python train.py --model="text-conditioned image diffusion model" --dataset="photos with spoken descriptions (Open Images, Localized Narratives)" --train_examples=101725 --image_size=64 --horizontal_flip=true --conditioning="text" --arch="unet" --objective="v" --cond_dim=256 --tokenizer="word" --vocab_size=4585 --text_encoder_width=128 --text_encoder_layers=12 --text_encoder_norm="layernorm" --text_encoder_norm_position="sandwich" --text_encoder_activation="swiglu" --text_encoder_mlp_ratio=4 --text_encoder_head_dim=16 --text_encoder_fused_qkv=false --text_encoder_bias="qkv" --text_encoder_qk_norm=false --text_encoder_layer_scale_init=0.01 --text_encoder_parallel_block=false --text_encoder_inner_norm=false --text_encoder_drop_path=0.05 --text_encoder_kv_group_size=2 --text_encoder_positions="rope" --cond_dropout=0.2 --norm="groupnorm" --hidden_act="silu" --weight_standardization=false --pixel_unshuffle=2 --widths=[64, 128, 256] --blocks_per_level=2 --scale_shift_norm=true --attention=true --upsampling="transposed_conv" --init="kaiming_normal" --residual_init="scaled_by_depth" --optimizer="adamw" --learning_rate=0.002 --beta1=0.8 --beta2=0.98 --eps=1e-10 --gradient_centralization=true --ema_decay=0.995 --max_steps=5800 --batch_size=64 --epochs=3.6 --lr_schedule="constant" --warmup_steps=290 --weight_decay=0.4
Rows from block 8 of the denoiser of a small text-conditioned image diffusion model, named by matrix and row number. Each number is 128 + 32 x the weight over its row's rms, rounded and kept within 0 to 255. All counts start at 0. Numbers have three digits each. After the name is the row's rms in percent of the matrix's.
After each channel's rows are labels from the 100 images, of 14976 (inputs lightly noised), where the channel reaches its highest value: "colour at peak" is the nearest of a few named colours to the mean colour under the peak. Only what is clearly more common there than usual is listed. The data: photos with spoken descriptions (Open Images, Localized Narratives). In brackets: how many of the 100.
# convs0: first 3x3 conv (model.decb.0.0.convs.0.weight, 128x256x3x3, each kernel summed), inputs 172-255

convs0.58 098:081098116137104178131162146120134175117087126078175104143141163074124073090161131169120104089129150063167127101113163108169119112124099160157066130144132077143134127135117102082162147162126146044097135114153135150128045087121112116121135120121144092132
colour at peak: pink (32)

convs0.111 061:140131156149114055145125128160104165108107073122109198156149114123153180176132145146150137138140168082113140164137136087153153149201105145211116174184154129163124155094144136184168127109155099181146040135099072111093142118123147101087133094146116089150
colour at peak: white (35)

convs0.88 128:132183105135128098133115134133134110118133105164124128102119163135131117154102130116112107230143124138112146125165091165106129119139138085119197171139134146109099139153111176080067124131138119254131120126148229166124112151151145151201136132118125132112
colour at peak: blue (40); cyan (26)

convs0.127 195:130160143135163125141136134143139123125142127121137137135144149158141126151123148138154129168130140142121126151160128137113149141141173110149153156136146151142123145169124148144136131136120126133143143106124138134146165143106122147132144151119129130137
colour at peak: green (32); cyan (26)

convs0.86 048:165107154141138058137148145143230178133105134071106115147136143119191196144167087143098221148186151158218086104091200046103149143116090117161137094140087112088114132065113085145165125125143069110162220151054095119111097100140149084086149122119091124181
colour at peak: yellow (35)

convs0.57 065:083117102149172106113106130081164190167162164073163064075156138106117052080116100071146161068176076070200125147099120127220143110140154087157173162153165109124163176096095099062148170136091157128134158082157125150136075103156126113008137099116152147124
colour at peak: black (47)

convs0.14 099:165077105102136160137140126123134059171164100104119140133140100097126128097110133143119135063112095137168142123089070159143121132108165156114107128115111116204186109000152138124149194127081144133086133105125086115106100158119124085115131115108123139071
colour at peak: white (34)

convs0.109 076:150000139122135113093148123137080140110107097145155081163135149124120142040165163173126081077177092130174143121110148000137084119141119143160034124160139124172140116094128021104148141134073169106139105071146154171135167146140153132073168156152201185133
colour at peak: black (42)

convs0.23 078:143103079099091084122175128068098136119192117117089158136155072052142132180088139134152147047126160143148134110075164188133087159137161106135105077122110027173170103123203146134148172115061124106143112137100063092113154129126167045113153092122155129074
colour at peak: black (80)

convs0.91 102:056087104124121130165138152109139148142130149082108059129170172092100090113148092133112113116154152079156101117145144172150086144129098123092122129140118095107124153123126105106150151175123140085137149123183104118127126128137119132168127128138117110116
colour at peak: black (55)

convs0.90 079:116051089079088036127164176187165181093141120152123099153221174094175088130149213154129105136193165121078109174134255086134059181135097088130124156147144123163077144106126095071154137169113120067133160085149165141152110141096104153100174149134170102107
colour at peak: black (38)

convs0.94 081:188003100122090123137079092235031149118113121068106094121068130126094100207106090138094125103149141133159180092142122019112086119156166178167125161164107168122139209181128100090087097176105137085111060125171146212116177090196197100045125162134129110175
colour at peak: black (58)

convs0.92 108:109119085100141146138138072147123128127128130140131061107100119128103081032152119143107144093164108075164182092104148130118116111125151141108104161132114134102137157132071093102094128135137159102097120113121120176068112127132139088170118101137167087104
colour at peak: white (41)

convs0.10 092:130156115152115117116126103104088145151151103090190148010125135132098121143100083089114118104172075128125144156119000128174234090184167064126184152143085153071180144135174143086118146175129146138152181120147145154115090108124151132160121116085109094202
colour at peak: orange (46); yellow (30)

convs0.99 074:135060149134155125140083107112121195122213156030109137140135034127113159127120112141141193048150108099129142153086172094150148162189134154185106144150138110131157128158136025129152119126116175093133109142123064172139126105160147105000158101087140158166
colour at peak: black (76)

convs0.8 091:113146085106154185167148181106066154150074072091050154125030189129117180150150176169134078147193181203162153081141067080195046184140110101169121123106165117212200097165152174134129135117133131145077168109136120182195119118104110159135197123196214126140
colour at peak: blue (32); purple (26)

convs0.66 116:117123134120224154148096139128060164161103144050150130139126154167103150134118154160154103172151149141164157148120065110164149133161149081131140138123180132117153170145146142110159173093140115155150094095145181180170143144150140181153160141165132149174
colour at peak: blue (48)

convs0.124 087:117187135142118127154148126164094216179085170176120093120086091097148131091126111111139186164143107144100100129135161116089127055047139105114127127175095135147109130102063127182108069089149041156184116155100173117176106113232103165135116118161145107105
colour at peak: cyan (55); green (32)

convs0.44 080:104141124141151153144153152124154168106055151099157188114154138134136139022147143174105136114147169088136120119102125159167163122138092152166076122094122145122117052100060124122148185153148148147086102113157141162071128118130067099143158045114146152145
colour at peak: white (53)