config = dict(
    dataset='photos with spoken descriptions (Open Images, Localized Narratives)',
    objective='v',
    widths=[64, 128, 256],
    steps=5800,
)
Rows from block 8 of the denoiser of a small text-conditioned image diffusion model, named by matrix and row number. Each number is 128 + 32 x the weight over its row's rms, rounded and kept within 0 to 255. All counts start at 0. Numbers have three digits each. After the name is the row's rms in percent of the matrix's.
Before each channel's rows are labels from the 100 images, of 14976 (inputs lightly noised), where the channel reaches its highest value: "colour at peak" is the nearest of a few named colours to the mean colour under the peak. Only what is clearly more common there than usual is listed. The data: photos with spoken descriptions (Open Images, Localized Narratives). In brackets: how many of the 100, against the usual share in percent.
# convs0: first 3x3 conv (model.decb.0.0.convs.0.weight, 128x256x3x3, each kernel summed), inputs 86-171

colour at peak: cyan (27 vs 1.3)
convs0.63 073:128130160164136149126148124131093110141126158125123115091104141143170099106145120079102142129137111129098120104115129113180149186058162011121176101143119104134115178147144117074150137125090094144124160189149186105161134103083104076181168164161158194118150161

colour at peak: green (32 vs 0.8); cyan (26 vs 1.3)
convs0.127 195:102118106095086081099106094117078086068079080093102095110081086088075077104078100122110079108115100105111108092097099091082102164157141169156117150140111146154155087123152150121110125155123108085152130138110104142132114144156137127122135153135160154128136124

colour at peak: cyan (46 vs 1.3); white (40 vs 7.5)
convs0.80 096:132115144124095157109137078103125117112136156127143143148124153117110120105123132107107162134122134126157130106089131095170103140070071095164183114089214138027136153099151056156118129109149091204088099079162134117190166098027128174191101116094104131175156130

colour at peak: white (35 vs 7.5)
convs0.111 061:174130111157136072090159141128130156159160076123120152141138169113163136111150175112161068143162141163131162148140149146066159146141123096128088186154146113083118117185136097127174133127093123078093169037108164143133118082089128196084110183109173118130050089

colour at peak: black (76 vs 16.5)
convs0.99 074:142149142157171105119156167162168159170158098153132141135155147158150160167177182168149103164154155147121142168155153167099187157126076100126197172173195114110125127113137091112191117094179162105133117058112155093162139089038157161167170140134120109169239141

colour at peak: red (26 vs 0.6)
convs0.96 062:112102061086158099111108132123163146131081090106100073119149113123104133123107141143157096142126107107068150137150112176091141115179119123148159129118141125115121073116152187116136131190128111038148130206145127123114157103065141162122146139220139127180142147

colour at peak: pink (30 vs 9.9)
convs0.24 225:150155146159149187149143152149172167163161186152157144156160163179173156149162156138135197145119145149135142131142146155184145137104149106099156123158123111124132139134095114145142119124149125136114104123138153113106139115111125119144106138110107116105110103

colour at peak: black (47 vs 16.5)
convs0.57 065:160197139150157109104134144137161148181163112146169143151115163142158150141160165139158117202098160159146188142174128180114160230100107131133123149115141147123138186111152091106198214136132205089110129094162118095115162113126154134146140202157162149153245121

colour at peak: blue (32 vs 0.9); purple (26 vs 0.2)
convs0.8 091:108122108127122093104120127134129111109121080114125109131135101114121105139092101149125116106129120132142109136130131120121136082130102124105050079139172158139132164036108111147132109238125093111148156181091090086167141141147123094076059044080105092089165164

colour at peak: black (55 vs 16.5)
convs0.91 102:136149140128146174138156154147141164160181182125151165134159154169172187140156133126134190140122138137127106141131107154190129112071128065112108116101138132132140140116074140126155116112140138142160125138182112118115103103156143149120130143124099181107135116

colour at peak: white (67 vs 7.5)
convs0.50 076:141148125148165157140127169160137159169147156152120141118142127165173153145153160132147163129152133133130105140125127139161157112141128108161182083150167056139162164124142127081165140106110148189033080110145102159229160063057103089123123115102143080129122081

colour at peak: green (28 vs 0.8)
convs0.34 127:143117153102132177145127122097137143136151175125155136144139159132147144124149134111121194148152131131152123111115108139191121081118136100136106136148161132128121174131069101133166127113151144160107162148147135106082151104145152111127109164186129113120153121

colour at peak: grey (71 vs 31.6)
convs0.53 088:111116102088112095074123116133096101093100091098110123109109117106098118110071105132098092143112113105125099137119091112092089200175144155156110074137114103162133110175158153127112115117163140083161146143074141119159133110200151116121123141175156113127088122

colour at peak: yellow (35 vs 0.3)
convs0.86 048:097139087095148144115106131147130145143132143107098162142148135123156114122140132123092136118108146109138074132120124080140142088136088110065186158113211158097135094087172118075178180131169135222078164112171153066095182030133186149085140154186137130076132147

colour at peak: black (58 vs 16.5)
convs0.94 081:131109134111151089186107117113135152134152099144110120148113119102133111141121139137147092157148140139141153112121106148097115150088150101155184190120106090147149148074140125126145104171101143114172140149155167169159106131091140154150151135110140149192170136

colour at peak: cyan (55 vs 1.3); green (32 vs 0.8)
convs0.124 087:100099131102118158120116134136134125116133148124131095139125111141152123145137109173131158104138122127145117111124113157146119052149152141107072069195181096140100231066055113106149226046127120231021200104170138101049157106154154083066141088136151078120117119

colour at peak: white (57 vs 7.5)
convs0.106 084:162150130139143161103136169158143157150150154141146144129168159178179152152142155114142159120138138158150114144156168137151152139113133108153166150141166105108176176140118083118170144093125123139076136094150137161103145084100106128198093153137120132117156126

colour at peak: orange (46 vs 0.9); yellow (30 vs 0.3)
convs0.10 092:121136146137149092196126155123138110123132093134107123144132121138117131133153111123095090111112159122142125137124118124080141120097095122162047152122090095131142123014154092113135174139081141103133102191079137143076112143165144169073137142209156106164144135

colour at peak: black (38 vs 16.5)
convs0.90 079:148180142137164096112162117138160136173141107161166146157127162157149147119162164113106104178128180067143134115106171123133162118127177133141096100101110116170177145147108177089139079117129084121074134144166023147192085105112116095165140122073125194107129090

colour at peak: grey (63 vs 31.6)
convs0.119 105:159150160139154161122162148148163170180159164158151155154151157149167143135158147140144163158164145134147144136132142151164151141161166129099144093172071124135103109126107077086151152141168138167144000106122141136096130096129078103150103112037116094141117193

colour at peak: pink (32 vs 9.9)
convs0.58 098:163145152151144157132140150137190159164179159165149152149178152168191166146154149137155159156145126158150133138135144141166141107107113119154130104148129123143143130163111124130192111092156124157110107109149100148110134117106097113120136114094073146128175122

colour at peak: cyan (38 vs 1.3)
convs0.71 096:118103124113126088110096077084115127107113087125115121117096085084093093119105152104095086159104112104113120116092128119085109081180185154171168131115085156146095100170148151123125173106103138047157134083119127146096089126149105098182229163204152140221153190

colour at peak: white (34 vs 7.5)
convs0.14 099:150137141136145174148157150144158153161163179136145130134145147158177166130142127144124169142153138136130130148142145148163150183116137114160171115117147135091151143135157130128119169138067107155112117088097122094152151105085117119107027090091130106100121145

colour at peak: grey (61 vs 31.6)
convs0.69 107:141135159156158153153159174137173164159175148161143144151166145168188162138146153155133153141157157143173137150134154151166131131087090111116143110122149102120138161097119114114171130105119127160095110142127111060125132109022139148157136110156054115138165101

colour at peak: blue (40 vs 0.9); cyan (26 vs 1.3)
convs0.88 128:132109122093102092102103089102102102086097089115122122116094097098086101111089116128105092122108109110112128129109101112098095136147170155159093160103075145164136141119136180118098121139117101084156138167099104172123098139238115130116125116138255138119169172