Rows from block 6 of the text encoder of a small text-conditioned image diffusion model, named by matrix and row number. Rows with one number belong to one neuron. Each number is 128 + 24 x the weight over its row's rms, rounded and kept within 0 to 255. All counts start at 0. Numbers have three digits each.
After each neuron's rows are labels from the 100 texts, of 14976, where the neuron reaches its largest size: "fires on" is the input token at the peak. Only what is clearly more common there than usual is listed. The data: photos with spoken descriptions (Open Images, Localized Narratives). In brackets: how many of the 100.
# gate: MLP gate (text_encoder.blocks.6.mlp.gate.weight, 512x128), inputs 64-127
# fc1: MLP up (text_encoder.blocks.6.mlp.fc1.weight, 512x128), inputs 64-127
# fc2: MLP down (text_encoder.blocks.6.mlp.fc2.weight, 128x512, transposed), outputs 64-127

gate.424:101133137110100093121089131098125137124139144122155121129111111085108104096075135132110117109139088162146138133120154150137130133132145151124083112095123064120129119071096150094134098116134155
fc1.424:167128113150151166126180113153146130133134123156107129140147145164145157166167113127143139156118156086125130125130103114124130140134122107141156158153128178140137141183153106175131161145123121
fc2.424:139105141145089117133108118109088102122147079122101146080119140128093121121147122126095113096119126095090138109093148099101129106123129100131143097098096107106134122124100119117097124141094143
fires on: "." (22); "ground" (7)

gate.235:132139139177123142129093136156122169092112154125124130098165103150098134108158139122154127165104128112179139141144195127124126193152105111126146098134169111134139154169128146133139141124135129
fc1.235:124143136184125128132082132156122170087111147112130147089158104140084129117149150136131137151112114119167140139141192135134125191135099126122136094134173118138130151171133155134147131110135128
fc2.235:106123117095141110094164139163161125130106153126160082148110140111146107116125123115172124145145146119168116125164089157155112139133111163126097156158141148111102103107153147164166104092147096
fires on: "." (31); "<end>" (8)

gate.55:104169119096101140110116165130165151124134152123167120119125116119112128130074133122151106146131131163141116121089145167120107149170153122113086111097111062101156140126155130108131125153100172
fc1.55:139087147162162123157166085114101100141146118135106139142132137146150127138171105125122150133123112092124144131162101102143167104106107129142169152158145199134098117136106128147127131115169079
fc2.55:141098128152110126140089117094088103105153097123090158102130119132097133121137122128091109095107130108087137101092155101096128105131106091128146105088097104103138123142108130103091126146099147
fires on: "." (25); "see" (19); "a" (11)

gate.384:131128157142146100149140111132099160148131096076123128152143149133142182119176153131103150087129171157088103103147161106139131091103111147149142137177111142150121169132119111131080148111138122
fc1.384:142106109129077144078074120115102124103088089153097151071117145144094110119114130154103117114138106138146102161147119115139117198111109150115138124112134126152131143119139132144190108094129137
fc2.384:148141142153138138150087149084103138134153117149085161100124148147139138140145146138130127092135147153071137109102164126093147169144104114145161111072116134131157139144151096090094140161101157
fires on: "." (35); "see" (24); "is" (22); "and" (11)

gate.380:156109139139172081148140141105126104110138119160145117181156156127175157166154115098137117091125161132101161103129154115115160061099135120147142148150117185135118087109120110120105140144122098
fc1.380:123125101122134115106163123100133072109128135122133118091111110141139137181111102128116134115140118086143156122087120154057131163140094131090142097111173161112131129098139145128171114134112119
fc2.380:144140146138177156127104149100096155145153106154099139082145144146128155134149153143151147094146156176092173114106130139082141155179124110155137106072120119133145148157144107088114133138097135
fires on: "is" (54); "." (33); "of" (9)

gate.335:085132095066104130107108143110096127143110134119141117101077102083126126118101141145096102109142084135108128127105098126101104128124148153086102133096077073124096124090096126100099128131098128
fc1.335:192153140166149132156147135134158137109144140153124138147188146155158130132157096116172145161131161109148130116130139130159130123145110101160138127159172177140170132169164121149152124139144122
fc2.335:151129138154149162152098129094088165139145092148098145103148144154115163138152148131146148098150128135100143140092154108100141159153141118152153086091123102137156145147142082096098141159100153
fires on: "holding" (57); "one" (15)

gate.457:125161097142163148155164175138163120105175156146142117150135126152172160159140107102166161170122138089142162134128142151152157129172177101142128148153147113110144133138159107111136117176099127
fc1.457:154089130084091141096128103082102087177108153136138124098122121104132082112100105106134103168107111127140101113101079111098111115126110114099136137078107141112116102102104142140117161120139122
fc2.457:154132133163147152166083126087091148132137095155097166119131100157116147138114129133108130091114115132099141140097164104096143119135141099123164086098141114134162155151140083099091153162127164
fires on: "is" (65); "." (33)

gate.76:168135169131128138129119122149173114122155138157135160162150164148141140166146106090147096151113153164140148129122121149137113130147129113140141153125114147137146124143130117174162137130163148
fc1.76:119108139133129153094123071116152105096122132139134122136134140135096125128155089161138090139116105119140127123114115133075083153154095116127119118105091119113110099113107133145133134133155098
fc2.76:126146166122186166119129155121122155126150137151136114114177176143159154154165179140186178133156168156136152160126114134127134179155144138156124113139147142147145133132151089110142120129126121
fires on: "is" (19); "sky" (19); "i" (16); "we" (14)

gate.81:069117112086111107101112124109118118132102133104141124131090087074129094118092148143097097116142113126119111113097127139119126113098139148132108143107093079140085097062088135109125131130114112
fc1.81:174141155178141146155167135147154136121173147171117145146164142153137158148160110116164133137107126132137163150133152124135136146144126090150164132155161162115153130163151136155170138121153137
fc2.81:156135149146148152142104129102096166142161092149097144094161167156108151128151161144133136101151137154110156122099145111105150140157121098160153103107104105131153142157139112106106154144092148
fires on: "holding" (51); "one" (12); "some" (12)

gate.325:155152098145152143116120164132119098125156144132108140170151121161154134142154096100171136166103169086164147077143141140110139122154125109112157161120129139135160114154128089168155109102113134
fc1.325:126149118184142123149072129141113162073092115087099165110131118128110123138148156142086148108151131123114111100151149146116131158093080158120101104141152153160103127153146140144143126091115144
fc2.325:094116128075136112088154123152134116122100140092153061136115123104152122111131129105145123139128139129151125120138065153139114137116119149122073126153130142122086094121137120144155102073140069
fires on: "." (26); "is" (22); "see" (7); "here" (7)

gate.205:112134146127135141109160158129137193124158147110149150178132137139146146189146145111105114099149165124122131109185127125135171151117143155200120105171120121151149113109151127130129117156130162
fc1.205:162121129153114143124079108094143074123122112159101120065138110116107113056111118151156128155100099096147124134094155126113097147142115112072140156090137124118108110135119124133160134113128090
fc2.205:163107113168148126164112125114126112129156131131125149121086161141119119123123101140126099100132123149098118090118177144151140143150080140128165167105100129125153124130140133130092162182114163
fires on: "." (13); "back" (11); "table" (11); "which" (7)

gate.246:121108115098075157072132143110099114147148128155122108138104103145164122096097107097149103131104165120132093100118078109096108131149138101098130154090096079111124118107106122116120171129123124
fc1.246:126146148142146108171119114144144159105104118099125165133136155096085128132146161164108156124155090147117149145155168150169136122113121160171122103168135156133141141154153144132144077126135132
fc2.246:092117109088103103085152104153157108102106144082146097143110117094112106104109109092098110151103094118154094100152088140149112115094122139113095147143109129116091098101099138138159096088143090
fires on: "." (13); "<end>" (11); "mountains" (10); "person" (7)